config = dict(
    arch='mobilenet_v2',
    model='self-supervised image encoder',
    dataset='photos of plants, animals and fungi (iNaturalist)',
    train_examples=155796,
    image_size=32,
    crop_scale_min=0.3,
    horizontal_flip=True,
    color_jitter=0.4,
    cutout=0.4,
    method='simsiam',
    norm='batchnorm',
    hidden_act='silu',
    channel_attention='se',
    depths=[2, 2, 4, 2],
    kernel_size=3,
    stem='single',
    expansion=6,
    widths=[16, 24, 48, 80],
    projector_hidden=1024,
    projector_out=256,
    projector_hidden_layers=2,
    init='xavier_uniform',
    residual_init='none',
    optimizer='adam_atan2',
    learning_rate=0.003,
    beta1=0.85,
    beta2=0.98,
    max_grad_norm=5.0,
    max_steps=11100,
    batch_size=256,
    epochs=18.2,
    lr_schedule='step',
    warmup_steps=2220,
    weight_decay=0.08,
)
Rows from block 5 of a small self-supervised image encoder, named by matrix and row number. Rows with one number belong to one channel. Each number is 128 + 32 x the weight over its row's rms, rounded and kept within 0 to 255. All counts start at 0. Numbers have three digits each.
After each channel's rows are labels from the 100 images, of 14848, where the channel reaches its highest value: "responds to" is what is common among them. Only what is clearly more common there than usual is listed. The data: photos of plants, animals and fungi (iNaturalist). In brackets: how many of the 100.
# convs0: expand pointwise conv (model.blocks.5.convs.0.weight, 288x48x1x1), inputs 0-47
# convs1: depthwise 3x3 conv (model.blocks.5.convs.1.weight, 288x1x3x3), a 3x3 kernel
# convs2: project pointwise conv (model.blocks.5.convs.2.weight, 48x288x1x1, transposed), outputs 0-47

convs0.272:101106154109110103090128120145162151218117132134170206123128146163123146164141187121125091125082097164099190122076137167125128119124183141108095
convs1.272:160094111171099091157095101
convs2.272:167124128150133164155127157135092086082183124123054100080149102089079084096136143092100158080122152201122119162127115093083155164108122105116117
responds to: class Aves (87); order Anseriformes (25); family: Anatidae (25)

convs0.13:101161111143161186109139140225118102114101151130058170147141149074109164138131125112075135185106097128122138143090155081094100084141148124157119
convs1.13:103125198123106163113103162
convs2.13:102120110121103121171130088164127160137100111120090095123109163109161137081084118171212144173177103125193050103127117148174120133152136133089151
responds to: phylum Arthropoda (78); class Insecta (76)

convs0.83:109123117076091100125124089211113157176096152075176124139125198143170146116161154177128074144122089157134142096122150159163151107167152136098120
convs1.83:155125090147099067152138091
convs2.83:096144111172160132097120166065153110141146085112125114158148178163096123163112045102093180129106158108112157180190094102117113128098082115110144
responds to: class Aves (96); phylum Chordata (96)

convs0.148:131142066164111124182086131160084087147149094116135110151131152136121079079121130111138122094179122157191131112147057130173150143118094112105207
convs1.148:151148157153127103107077071
convs2.148:158087172092150103188148096098124156116190129116209116139160111210131105156133111156138139168130159118136081121111149089123126134127128175175083
responds to: class Aves (84); order Anseriformes (45); family: Anatidae (45)

convs0.150:096164104136138158077152135174155126119105158095062158142124118022092144132143114114109138174097102099106113144094171114102109055138163113139111
convs1.150:171178123171170153134137105
convs2.150:090093140108086126157137094169142162158141167117112125131087119124161114114094135173221175174157119106182039108095142134149114130139130156094129
responds to: phylum Arthropoda (63)

convs0.54:112130114118146130096085108164187093147107164044087153216127219106120127120160098134109103148141132138136144116128125132149114118187120170127152
convs1.54:093153116077191138110127113
convs2.54:110083148064128139113109106124128141144160182131130138129136106134142091116133105184163131209163090095171059098116188125159131073148126184124117
responds to: class Aves (94); phylum Chordata (94); order Passeriformes (52)

convs0.115:165135129097112107151172114135078179040102133151151051077109135144173169117149133157132114168134096146126095093121143097112133098159191105105104
convs1.115:139152151165141150123203144
convs2.115:188099165104100125153158084112086187081123160103177110142179106137162182143180129152116083085104124136116091090107167137148137147159176132118090
responds to: class Aves (94); phylum Chordata (94); order Passeriformes (83)

convs0.98:125130140137131101139159134097130153154079074235139155077126112180159187175049148133162136120143126140102157121103108135137086147100158115120122
convs1.98:098109097122101109161197134
convs2.98:141143081128156149108122049158162139040079131156184110137125082075112136114119135129110170139146104079142103140154113062154139116121136107173164
responds to: class Aves (89)

convs0.225:127110152130108145134093119186140088145234156059118142144123141102086065120157166119104130117092165132123111152127159140113195142121077161146120
convs1.225:152158140168191170117127117
convs2.225:150096189087109157148127139107110126117201152097146081157132118171118070130133085138106163184114143125139105131120195145101171096138092183152079
responds to: order Charadriiformes (27)

convs0.88:092099134121126125112111112160201128129139236026117135133111146079107117103164110131120145158129156108134109144152156162130163113145116188145142
convs1.88:138091130096074092134082109
convs2.88:104181091160113091178149108181151135168061111148146117122087160174124206152107151110120154117099147125092160159167088128149122155085107105089161
responds to: order Passeriformes (50)

convs0.75:117175076154132116125135152153071084170122084111061117187141156108129118107121105106114130046133071184151162107122081143146107136122127109078133
convs1.75:140125135126062061141123136
convs2.75:145072157113155176099102075129112115089198143170113158134134144094123088077164162152166077145159129138170092110107137093128144118168125195167122
responds to: order Charadriiformes (28)

convs0.232:146079139089142066110092061102172149155103137137122132134143163165144130134154127198136064170167137127126116084129126134209145110176140161121160
convs1.232:164155154106099123080077111
convs2.232:134177104157125154086151131104158114124116118041081150169141082102095129086128113076113144128106082155109118164181160164101125054144141095163136
responds to: class Aves (83)

convs0.237:117105132139051105175134118143108141132155117164116181094076093099101132109117224119176089091109120162132107113094119160094138144074151119081112
convs1.237:181132132138121148143157197
convs2.237:113087171095063136175140109109175161105144150165164142077053097116127122166113155132182127147108149098121080126075166106104153145091142162104100
responds to: order Charadriiformes (25)

convs0.78:091124152132037066128130116104159148137125132119087178138057107057104130104121141129165118115110122141126080134074114193087127131122135119074127
convs1.78:124140167155054138112149104
convs2.78:084193080198133102105141144125186114121101100124089129125109176105103148117104102085116140113112128118103167165182070174132103137105104066126165
responds to: order Charadriiformes (25)

convs0.47:138138143118145137132115133148112097168143138058172086187169196188162120127154077145093149158127183150141163123151143147193132153149083161154132
convs1.47:118132141054138183113120129
convs2.47:152133147104112126097149106186158134165157148160114190145084087179110100131126218118141144149097070099104093129124166104085105059131147114131116
responds to: phylum Chordata (93); class Aves (89); order Anseriformes (28); family: Anatidae (28)

convs0.268:168120132115103136160094114145099099110197132071139076181133144124131025099142099144127136130133178130163063126138145140136165138148060136123126
convs1.268:104145132071114198123131134
convs2.268:136089177102095144173132133143086154082168146169117114062081093104141105164133177147150161093092160142110132118080158116096160198111116162130088
responds to: phylum Chordata (92); class Aves (88); order Anseriformes (33); family: Anatidae (33)

convs0.4:086129135093116086091113097171177144166094165054076153152108181084146129141175098145121107120122096127140136118048143158151136125165148166090142
convs1.4:125113107219130135129132113
convs2.4:162110141170114137162099172107155107093186163116078119113104137112114061116084142124159186092164122200156073093106094098107103150099124122152144
responds to: phylum Chordata (96); class Aves (95)

convs0.143:129087183063126107086119095167154147167124198111139164157140172138141156162200153155090103131109108146109163106088158157125133118147161181149096
convs1.143:147122167109068127168093152
convs2.143:091177063176134077120143140149161122095075083092119090156133144074118164118109091105100164162124105139122133150198092117144128117113120060123169
responds to: class Aves (95); phylum Chordata (95)