config.toml
image_size = 32
norm = "batchnorm"
depths = [2, 2, 4, 2]
widths = [16, 24, 48, 80]
projector_out = 256
init = "xavier_uniform"
optimizer = "adam_atan2"
beta2 = 0.98
grad_clip = 5.0
Rows from block 5 of a small self-supervised image encoder, named by matrix and row number. Rows with one number belong to one channel. Each number is 500 + 50 x the weight over its row's rms, rounded and kept within 0 to 999. All counts start at 0. Numbers have three digits each.
After each channel's rows are labels from the 100 images, of 14848, where the channel reaches its highest value: "strongest on" is what is common among them; "peak at" is the part of the image that holds the peak. Only what is clearly more common there than usual is listed. The data: photos of plants, animals and fungi (iNaturalist). In brackets: how many of the 100.
# convs0: expand pointwise conv (model.blocks.5.convs.0.weight, 288x48x1x1), inputs 0-47
# convs1: depthwise 3x3 conv (model.blocks.5.convs.1.weight, 288x1x3x3), a 3x3 kernel
# convs2: project pointwise conv (model.blocks.5.convs.2.weight, 48x288x1x1, transposed), outputs 0-47

convs0.235:533514472482524544481521514614385479451529496569510535428486465434503505520509585485477476354442420540472535455463490419449495552452542470485445
convs1.235:440491453421469434449467461
convs2.235:525544433552524486593453541514492435506489454410451410503514514538460445415452465456532566512571478580561457505580447519532498456528461429433569
strongest on: class Aves (88)
peak at: top left (51)

convs0.149:541526428477535533440489488559428481425531532496522447413519429377487458467577565502478486439452435460478449468519564399466548453520535467515432
convs1.149:494506514500640479489544483
convs2.149:474480542459528553428489459570524476468580629427534505591528490448470429530562506517442466483474464443494483496478598572500506416530506557571438
strongest on: class Insecta (60); phylum Arthropoda (60)
peak at: top right (33)

convs0.81:492501563489596536395470498505514421547542550476465550588582505452419467537560481468390479462470524464445571519501577550497511474512468534576448
convs1.81:487512478548617562464507476
convs2.81:475464497495505585507429497484566430473588523558427554552486551444411396430478481501530494542531560515583435551527501432511533472469414483570510
strongest on: phylum Arthropoda (92); class Insecta (90)
peak at: bottom right (33)

convs0.71:434500535492540477452537497421597538566439511509503533514488531538498551629498412510491537606476503374393527537481533453479469463527508527543488
convs1.71:508529520516484515416422414
convs2.71:447501457545446534566462494564552437534517491571421563465457470426439453427463597444570451474525500505558447542515470514490542489443477466385553
strongest on: phylum Arthropoda (63)
peak at: bottom centre (63)

convs0.122:429514486543455536522496526607514472511526514452444654504439485382413511461504588431506466448476497569499516509509503597450526508440496488492492
convs1.122:542511467477526539399461571
convs2.122:497509486487516482510520464504505583449341461596628497460506472514546649511485545517509532450517496473495556489544465488568449564461526487516517
strongest on: order Charadriiformes (31)
peak at: centre (28); middle left (27)

convs0.276:602505464514497498526431454568508478471527458482489461603519529502508442409485535516506434519595540572600384446539443491539519477525464473479588
convs1.276:505585498481544443484561424
convs2.276:529409560450449558575443446524491492500539542582547511516461509540506418486496569560584470524516592510568465475412528454481590557516427554490480
strongest on: class Aves (85); order Anseriformes (39); family: Anatidae (39)
peak at: top right (41); middle right (26)

convs0.236:415438542513464472503492518488491501553516493523497619473457429487481524536471606449524504402442510547469598522427482593467505589400502499494461
convs1.236:540522572517434434544442471
convs2.236:533453467471584463506454462539612445527521467585426534523534481521444453449462506493495460482577548502543563548515436345490520471497471535560564
strongest on: phylum Chordata (95); class Aves (89); order Anseriformes (35); family: Anatidae (35)
peak at: bottom centre (35)

convs0.204:538494484424583457400517455370521570462444527505466460473534454491529521525548381547480497508534445376473470475517533467531517452571550508510489
convs1.204:413523491443510562445555468
convs2.204:425471464508495518535551485481520533470544463560571484567525492477490474454384426531566497655545463456580402531515500432486455455466515472465468
strongest on: phylum Chordata (92); class Aves (91)
peak at: middle right (29)

convs0.178:481414562439392447511468464561476529459587536438496479503470524455528456468530525583513478437449527559530463428419539547500573558527501558407461
convs1.178:432422453531529532534551555
convs2.178:540550458559489560488431539510505417490538464469474529509522520432430404392472542457526439531537497593557422525567468558470539434521452436480564
strongest on: phylum Tracheophyta (28); kingdom Plantae (28)
peak at: top right (40); top left (40)

convs0.2:539504476512493498567463469548523485407515506483484499433496457457501482314514557504520434497601522568608432441546459537523538498490484499498566
convs1.2:448541502427548491421562481
convs2.2:564485479512533576549446488517515430532524474626484531484519447577448432490460632471527502568516534541522447534488456392441551485494453472558543
strongest on: order Anseriformes (38); family: Anatidae (38)
peak at: middle left (28)

convs0.7:519433547469596493452488479392573528621485501521553514461578494596480508647512526511484495534487526413443568521483517486518501482514499534556493
convs1.7:508548570519530534506579581
convs2.7:594421531450479476562517436516557540524547502541577518544453477581500483463386519542543509567513476551494468473430494342481484470518549483494454
strongest on: order Accipitriformes (27)
peak at: centre (63)

convs0.216:523520451484492371475475434465565533551416495452461496545453568516545499443502445532538458550568460488537460414527475465617508462542503488419583
convs1.216:578458445510435528493525577
convs2.216:520551443569568599485533591505503464461519432508578467601590512467465491522485449443418549513494495472477543536565444471449472461429478416550520
strongest on: class Aves (96); phylum Chordata (96); order Accipitriformes (37); family: Accipitridae (32)
peak at: bottom left (46); bottom centre (32)

convs0.255:500533420564522537464461521541503375468541492449447489525533537426434427383508437464439518465533537536555492489576439519504530474491422475521599
convs1.255:466455478465477483567566590
convs2.255:481518508537504542465459519519583415465575539518449528454516494440385406465542521410476461527458579484475467611544538475441558424528441477495495
strongest on: order Anseriformes (30); family: Anatidae (30)
peak at: bottom centre (27)

convs0.37:541487487477506502504364469565509422508536589387514479568505562495464416472616522493482472495512558541532469489532499498559592501557432544510545
convs1.37:459535523396566542455490501
convs2.37:518431544409514523468524433513516563524543534513566547586492468555543466538531505589512498556513442421520408473468617434513474416529524555536445
strongest on: order Anseriformes (34); family: Anatidae (34)
peak at: bottom left (57)

convs0.102:454534447461542500405498492528509463545466568349469447502501560428466475511611447485478473499468409486485511510492560446508524431622503483479508
convs1.102:456457467490606464491540441
convs2.102:495450538459494443474481501590576536469556610501553481511458532435556439449488531567529473547570497536566458409480524550537431426490545588557476
strongest on: order Passeriformes (50)
peak at: bottom right (41); top right (32)

convs0.42:349460536514452472541489507499576468526529531465457617420423473453445502508469570451573528437467549521507542535469468596453495542442479513494509
convs1.42:495434459556561557469542440
convs2.42:538457456515547523540418481504505410484585533482553479517528480508391388416477473444500504557514562504527484571535455402461589479532413485508521
strongest on: order Anseriformes (26); family: Anatidae (26)
peak at: centre (54)

convs0.63:464458533486435492555481483530463487522532525469478604507453414445482513493522596484540469396455501595506516464434502647458538563447502515449448
convs1.63:564495570499481556488454588
convs2.63:502495463531529556538518474454499546469454477673533547441435456498519579441429552510613449533524450509499490478503459384469473534483554511511527
strongest on: order Charadriiformes (27)
peak at: middle left (27); centre (26)

convs0.108:407521459553484484526506526509454522520455467533405584476428454417511545478450560477566479397495425549523556450447425545491467553423548453447508
convs1.108:516527517531637532507523505
convs2.108:406499483541549477511481518553553471569497468460494395600506623503498494528504413507427601547503545421529535519561480496546534520441426520487535
strongest on: phylum Chordata (92); class Aves (88); order Charadriiformes (33)
peak at: centre (57)

convs0.217:455422565466395438514479503504474528429519530398510486440393506465538499457518531538563511430491522575520501448466512569518514589511488600421470
convs1.217:549561537547533536439437448
convs2.217:523450459496542529556435467477480497432479477543537460528483558495517437456493483562612496526616555499629426481526423469591533532467442515525554
strongest on: phylum Tracheophyta (28); kingdom Plantae (28)
peak at: top left (34); top right (33)

convs0.260:484475490414484455486488447455510516507512595414515410473483516458498431480586417559521525507475488425512416502463546406514608475581441540461504
convs1.260:459391483540530454522555476
convs2.260:566529489541571472405433509520579442442511620496490555558468576468470448429512509495490449473549466544528520438535469517498426456513510524623553
strongest on: phylum Chordata (96); class Aves (95)
peak at: top right (86)

convs0.262:578514489487546568562509524526339459426597443506543393572592472552543470499498466515448519436497515512511499485540499445515515551472446492527466
convs1.262:455470471435454419466442464
convs2.262:479551448529462534452539486535558554515405462445461518529456489475594563460436505522557561510569413469542495425509496491556383473529605443513525
strongest on: phylum Chordata (99); class Aves (98); order Accipitriformes (39); family: Accipitridae (34)
peak at: top left (36)

convs0.74:518497527472561508429472498559512437557466526437426529650563597516501527573561482485405449512494470565480584474436517522524479490574536540497496
convs1.74:428489515426572550506452460
convs2.74:439491472432484524436492458514526510521514546486503547544503482487495453476506504524555477629525382436553365505513579483514503349531524509519511
strongest on: order Passeriformes (53)
peak at: middle right (30)

convs0.239:555462534472556533465509483462498472472588540515546487466627463523419489552526501521388507556414541454427496526515576494457546449512485513615441
convs1.239:508502478523641498488529520
convs2.239:504532524508564548458502504545548434538589559476474564612531457479396439499480505405442501486445477464441543579518524475401483436478481499581479
strongest on: phylum Arthropoda (79); class Insecta (77)
peak at: bottom right (41)

convs0.123:483531373561494490538500519481503504520448423547497505466464497504508497505426504482564506482573461481539508492502275469533473514465513443482570
convs1.123:440502474422505426447473446
convs2.123:567422622410500440566529529462463530503622530435489454515536495573555472466502430545512507515505490567511491461453551498492464492533545587503408
strongest on: phylum Chordata (99); class Aves (98); order Accipitriformes (35); family: Accipitridae (28)
peak at: top left (44)

convs0.142:566513546452607528440466506549453465467511507435500448556625506548535518551572504499377451442495520531458574453492530534529485532558514550564440
convs1.142:460538513458540530459406433
convs2.142:501485500437514552420491409516520531511488546522527579582483481508497508477534541523511473576479375429493414499504594443504545372579538521535499
strongest on: phylum Arthropoda (71); class Insecta (69)
peak at: bottom left (62)

convs0.278:510499566447596500442510480485485492525518546503454487540560521492477503626545403504435501479425474411439538507403585406486497467538488537498420
convs1.278:514470446582488427542496433
convs2.278:550502467564528490527427445627563464489515522530412494491436565427463429419434576484529543508571485551556451494495430469517486501471483484575569
strongest on: phylum Arthropoda (75); class Insecta (72)
peak at: middle left (29)

convs0.158:548496436470540453359479428368578504553427489509459561496523462519493524523541475492482412461529395489463481484516490527537520442522592500473528
convs1.158:448446416482505510506595519
convs2.158:553541503537492472523586553512545541425516475535595454526438534462510526491348509481468572529470498540466510499488472448439409486420554475602464
strongest on: class Aves (97); phylum Chordata (97)
peak at: centre (29)

convs0.10:599480495471604526487491503433483460441540496528601389496652498562493455528526429527442521523505563445498504516542517437527504500528451517562510
convs1.10:505525463555552392531507455
convs2.10:496515532488441520475607489589561562538476503546561537502449432490497587541462576463475514511438423448419528542433550504411437460474577488486449
strongest on: order Charadriiformes (26)
peak at: bottom right (36); top right (34)

convs0.270:456480532543497513515526539408519570412482438560330490468435429470514530560428507498554530433524494485514481507447460489475428583448551489483478
convs1.270:577475452588471430497498513
convs2.270:581484492482530561449538450583455510471532521604525549513517397440493488448512573493479469442462452486454518509463548366402507477525557451520443
strongest on: phylum Chordata (96); class Aves (95); order Anseriformes (45); family: Anatidae (45)
peak at: middle right (58)

convs0.5:408463528488401453499512498530469511487510532503461565450398489491547535481516540528539518414466471559507538432448474661481508596467507522420471
convs1.5:545589548459465447493529561
convs2.5:387505480496503503576495547468572484533492459541450488481457542465459464508443449457574546524530573433557510588538458450498463559399470589409532
strongest on: order Charadriiformes (28)
peak at: bottom centre (27)

convs0.117:541530438536438487610510521500466520425483441540516506444455467528547507387459551488570475478566463609559476455533400498509483504458531457412552
convs1.117:452456421480410468482472462
convs2.117:629464566453547555492516504410428502489596533516556550549555426559471468451513508491501444464467462576464498488479552415434504471530530546543424
strongest on: phylum Arthropoda (78); class Insecta (77)
peak at: top right (47)