A small self-supervised image encoder, trained from scratch.
Model: 2.54M parameters, 32-pixel images, activation silu.
Training: adam_atan2 at rate 0.003, 11100 steps, batches of 256.
Data: trained on photos of plants, animals and fungi (iNaturalist), 155796 training examples.
Rows from block 5 of a small self-supervised image encoder, named by matrix and row number. Rows with one number belong to one channel. Each number is 128 + 24 x the weight over its row's rms, rounded and kept within 0 to 255. All counts start at 0. Numbers have three digits each.
After each channel's rows are labels from the 100 images, of 14848, where the channel reaches its highest value: "colour at peak" is the nearest of a few named colours to the mean colour under the peak; "top examples" is what is common among them. Only what is clearly more common there than usual is listed. The data: photos of plants, animals and fungi (iNaturalist).
# convs0: expand pointwise conv (model.blocks.5.convs.0.weight, 288x48x1x1), inputs 0-47
# convs1: depthwise 3x3 conv (model.blocks.5.convs.1.weight, 288x1x3x3), a 3x3 kernel
# convs2: project pointwise conv (model.blocks.5.convs.2.weight, 48x288x1x1, transposed), outputs 0-47

convs0.155:107119121113124061102134100092134168118098138127082131128110112095149150128131086158139112109136086096128119090085127130133123127144157129093122
convs1.155:083142134104141154107156142
convs2.155:102149097150143162131140149111124107148146094136161141163149121138101113121075093093134129177127116110140125174151111091098104101107111099115130
colour at peak: white; cyan
top examples: class Aves; phylum Chordata; order Accipitriformes; family: Accipitridae

convs0.87:103122131131123141144123137157097107145146122133092156111119114102113124125128156114127116015112109168131148116108117145116129160099126118111115
convs1.87:112107102124090109167133148
convs2.87:121114100114149125112085094123132111090120138141124142099122159092119101089155136132169093119174127124179093108135105115157154127155116136108160
colour at peak: grey
top examples: class Aves; order Charadriiformes

convs0.215:149131130121134120108150129062126139031125127162106101106127062120127134128123090129121127111131131085117116119133131122105122122130132121131118
convs1.215:134125125182106100149108119
convs2.215:147146144112111097102151106146126138174119137113131196168106123172139147147131170136126133119123074106112136125109145142113090088136163127129127
colour at peak: white
top examples: class Aves

convs0.168:099131125147116115120137138120122140117114112179054160086087092098134151146108153129157125096140098121128129099108104147118114156101156112106126
convs1.168:163131095164116092135120127
convs2.168:115150127127142148093155122161114129103124127178156164161121103094117151126135148096119101090094108090091153139140140104087112124106142097103109
colour at peak: grey
top examples: class Aves; order Anseriformes; family: Anatidae

convs0.119:114092146102140068108119102096167154135091140133094149141114149129144141143140091183128113124147128091131137111094125145169120140147137165111133
convs1.119:091127164143128121153141090
convs2.119:130149106157164124122134165131123120121127103120150094200151167118130125134095076118105168131131109140128164128161095104128093130100128116149139
colour at peak: white
top examples: class Aves; phylum Chordata; order Passeriformes

convs0.184:111113131107096077111122104120144123142114143102071149169106161113132135127138098145125120104142123132153123089094121153144129142146126149052140
convs1.184:121162124170094145117153123
convs2.184:116130127147145158133143185084096124100137107139115104075166100103121129174120119115107143112104141151107151138094109125098110160096128125154106
colour at peak: white
top examples: class Aves

convs0.163:096116157153111128161136144122153153155127107169136164085111122147120154165090173112154126118118142143115151145106116159115117150063141121136114
convs1.163:125116111166135087160139110
convs2.163:156107117110169149108127081177150133074152154161138127107131089101115107119149128130112123128122125100124119136126133058105154119144146119156111
colour at peak: grey
top examples: class Aves; order Anseriformes; family: Anatidae

convs0.26:109145136141138166104133137176130115137119145104081150157139157094107150153131130113080136177082121139096147143101157115106109097132145129153109
convs1.26:088137155122147161103110109
convs2.26:088105127100094124144132095156126156132123136128110129138105136105147125105121125160186111165148109102172059120108146140149131120138133147086130
colour at peak: black
top examples: phylum Arthropoda; class Insecta

convs0.36:172127137117119138141119124137095115081191132100168071156158125138132072117143116139114139111119164139141091126143147129134151129140091132123122
convs1.36:144131108166145077136126118
convs2.36:102101169112113143162151131161099158137151123175163132122096118119130136139103148141152130149094145094121139142093157115093138157098126146089088
colour at peak: grey
top examples: phylum Chordata; class Aves; order Anseriformes; family: Anatidae

convs0.222:124094167137146141124109142115127092132155142145096167110141095132093123158123144111126130084120164152109173145119126187103145153097099144143114
convs1.222:116111101126111118164164159
convs2.222:117106105135184127137084124134132086116158139123116131128145138112092080115137102114116139107150167116149153161140097079126162149134091133153150
colour at peak: grey
top examples: class Aves; order Anseriformes; family: Anatidae; order: Charadriiformes

convs0.43:100149113148066137170146149176092131151122112133158142103104130124128138110112174110152131109108096171123159120125114145110119140092155097119124
convs1.43:118121159095098162117133156
convs2.43:128160110146104140115141124171154113132129130155110166125100094090102133089111186086147099117104105141116120148133134124079130110128150091101133
colour at peak: grey
top examples: class Aves; order Charadriiformes

convs0.162:117149074199110121125119137118153110139130098160123163098105110110101111108101150085146103137136098128145116125139089122126133108102143093119160
convs1.162:109118123092124092108106094
convs2.162:142089182098129113179141144111097142144179128115117107115158092161157115120113101153138155132137131138141128117099148115127111138129146168136076
colour at peak: white; pink
top examples: class Aves; order Accipitriformes

convs0.97:107140112158093143157123131167129114112147125122113161101094098058099106086114174098157114096115103151144108121126117136115134130096133114117130
convs1.97:085119106109127104099106106
convs2.97:149084168091099088159146096128110177118135139135144118115113118142181139123135127170148129113131122137134117089089150111150116152135158151110096
colour at peak: white
top examples: class Aves; order Accipitriformes; family: Accipitridae

convs0.100:078135124145120118161146139132134171122099114172129135079073119121138160127098161131194128127124108123135138116119102119111104147106160110108117
convs1.100:106097107153147120130175131
convs2.100:153126123125134150129117074164162113104146133158166138131123100120091103087120156109146130151125142101138097142148143062114162097140117133156139
colour at peak: grey
top examples: class Aves; order Anseriformes; family: Anatidae

convs0.22:100125147154147138143141151089135127151106108181097157086131095142130169142082130118149138120138156126118164131144105165109103152074124128137126
convs1.22:116124111106095117159153166
convs2.22:103105098112181097131101096145159128119108122162124131118118149115129124119118145136149145113168141108158169120127082074160125168113133140156160
colour at peak: grey
top examples: class Aves; order Anseriformes; family: Anatidae

convs0.203:137109119116172122104092098105187104137134176107139139141151138125090102119170111130116108170143147100138126137151125135141162111153108159147161
convs1.203:116175131150139160127162136
convs2.203:131094153114085125163152132138137161143170178123139122133104109143147108121088118154174154157135107130147083112092156127121104111118142149117095
colour at peak: grey
top examples: class Aves; order Anseriformes; family: Anatidae

convs0.51:127131115077144099108122078123153145103105167085149105123120133107137138106163101149130068131146126118129126092169132148140129116179141146127141
convs1.51:112107128133192117117122116
convs2.51:108119143104102106133140133148164159122136171127147098139112149105168120105115099175153129157173122128165109096146146165153094098111146159123131
colour at peak: cyan; white
top examples: class Aves; phylum Chordata; order Passeriformes

convs0.92:159112109108179144111095106131142113117134145081134101140160137128126100114175107142109114175144138114130110123155136107147167102186111141147148
convs1.92:116153109177119164141130123
convs2.92:168105141132098141162116143118135119116182159114112134147085112134123075099087119144178169113146114162154101100104130109115121126111121127121116
colour at peak: grey
top examples: phylum Chordata; class Aves; order Anseriformes; family: Anatidae

convs0.82:145157064164123147155131147152101112106116094124127115139132143123138132095108128111130130122172122167156123119191076140141119118109124101126161
convs1.82:139145104152154090132137091
convs2.82:105139090159157153131106145106104088135134094152151174145143109128092108137106116090137110144127153126129150160147091108107145126104084099096150
colour at peak: grey
top examples: class Aves; order Anseriformes; family: Anatidae

convs0.146:102077138091095073116115096130142159123136161110135141100100128092128123114153139170133093111105114117133108101099143135134166131148128157089117
convs1.146:148126100172138098153142112
convs2.146:166140141168112136111117169110156118138168152107093160150121124112106092102106142116138148123143103176130099117135115113072089115125143117163138
colour at peak: white
top examples: phylum Chordata; class Aves; order Accipitriformes

convs0.259:167141132124143170151139142140074109092178105135173071139182105159136116130127122133099145108122140140127128117154132106130130144114106123149106
convs1.259:111104111109097099116097103
convs2.259:108140111141103142114139118151151155143084109125105138129094141109172152117103134147175153131164091113161117085115123127170084132125170111118145
colour at peak: white
top examples: class Aves; phylum Chordata; order Accipitriformes; family: Accipitridae

convs0.91:120129137097160084092123110086142135128090136134098130165145134141158152138150050153114116113156125109123144096130130162165113132148140147116126
convs1.91:156135088120131136102131171
convs2.91:135144118145163119139154159131142120124142108109186076178163140143120127142110091107096175138130138121121161156158111108125097123094118123153123
colour at peak: white
top examples: class Aves; phylum Chordata; order Passeriformes

convs0.187:162131137120151166131132140142085087101192129119138103185181111124113103124140111124085144095114143142130134132118145094127135143134100137142111
convs1.187:127133125140179151150150159
convs2.187:109161116144146089143173149126097139144114104106105084112111156113134163143118082106123155108098097111093164149143108112128091146121140110094124
colour at peak: brown
top examples: phylum Arthropoda; class Insecta

convs0.130:180142117125152158153130137143076095091164100138168074158181113153141102118124123132109130103134125129141115121150120087140137137124107117142125
convs1.130:109099115101132094107096106
convs2.130:111148112139121127097149121125145167138079108098123146144125140120182168123115127147144142117158092118146128095131127128168066130145180103139143
colour at peak: white
top examples: class Aves; phylum Chordata; order Accipitriformes

convs0.32:081123122139087110138132137119107127140116130112096166113084106105128145120121155115146119084110101176132153118091115194112121148100144126099121
convs1.32:123147142140191145119139122
convs2.32:098119121138161128162116142137152109163135107138132086150154168156113111143100100128110181170136152095135136150155109115128145131081088146126152
colour at peak: pink
top examples: class Aves; order Charadriiformes

convs0.165:134168093159125114127138138109146135134094071178135131093120117133117138125093145108142116139146098130126121117129099104129110104117159049113149
convs1.165:107102123087132092115115101
convs2.165:131091167106134121173140175110107135140179134105104083108143111151146100120092091145148159142141126154149134115097138122122113137121139167133092
colour at peak: white; cyan
top examples: phylum Chordata; class Aves

convs0.224:151121105117134074083123101071165139151089124133104160140136123143131134118142120125120067104149089131127125100141119164159135107139142134100144
convs1.224:090091099147125124134159139
convs2.224:154148130157139136127156174111144129095147137127164104153123153129124120137070115114097171153122130147114134141139112112094080120093145128189121
colour at peak: white
top examples: class Aves; phylum Chordata

convs0.157:136110137117166126093100106137192124160122164089127132161146166133104126138159124131105093166140133119124126127130154128147139072172136145147137
convs1.157:152140147094098086141116129
convs2.157:070156116154118084122145153137156153154091093145137105115124161111143174144118135112124160145117154113117148160145113153143099168088131141133142
colour at peak: grey
top examples: class Aves

convs0.48:146133119141124142126122139192116119156126118109147136127134176160146137136129177119116111144124108230142146106121119137148120120137159117129136
convs1.48:115119120119132184115090127
convs2.48:118135150090092101104137110175153148152134176129132169150088097129147131141140175146127140096113094108113130097095148155130098108130149130128115
colour at peak: white
top examples: class Aves; order Passeriformes

convs0.200:169132110142126130165097111136158121151117105107121121162133151139119098091122140132144120152174146151159083121149094113152144111135108116126201
convs1.200:121163147115157128097166135
convs2.200:151087150123103152129089084160147119133155152131141135145109123134126078135144172151138126137137171118153108121087157116132178140154090127151127
colour at peak: grey
top examples: class Aves; order Anseriformes; family: Anatidae

convs0.208:143111131110181133113096104106174094148145158079135124155152138148098098130171096130116111150145148099130131140146125120139159111172109150146146
convs1.208:129177138152113144130162149
convs2.208:156104153118090127178145142128129156136169178111122118126105107151148112127084118155166175134138111140143100102089144113116105125112151142117096
colour at peak: grey
top examples: class Aves; order Anseriformes; family: Anatidae; order: Charadriiformes

convs0.240:129124138116156130087097113151185107134114165075116155174141167116119143130167120131101097140133137136125150118131137147145114113184136162141131
convs1.240:100136121082162142138106113
convs2.240:105105132074132134115122113123129149131147156131141130136132110134142101123133112169157128186152090101161067118129174123150129081136131161127118
colour at peak: cyan; white
top examples: class Aves; order Passeriformes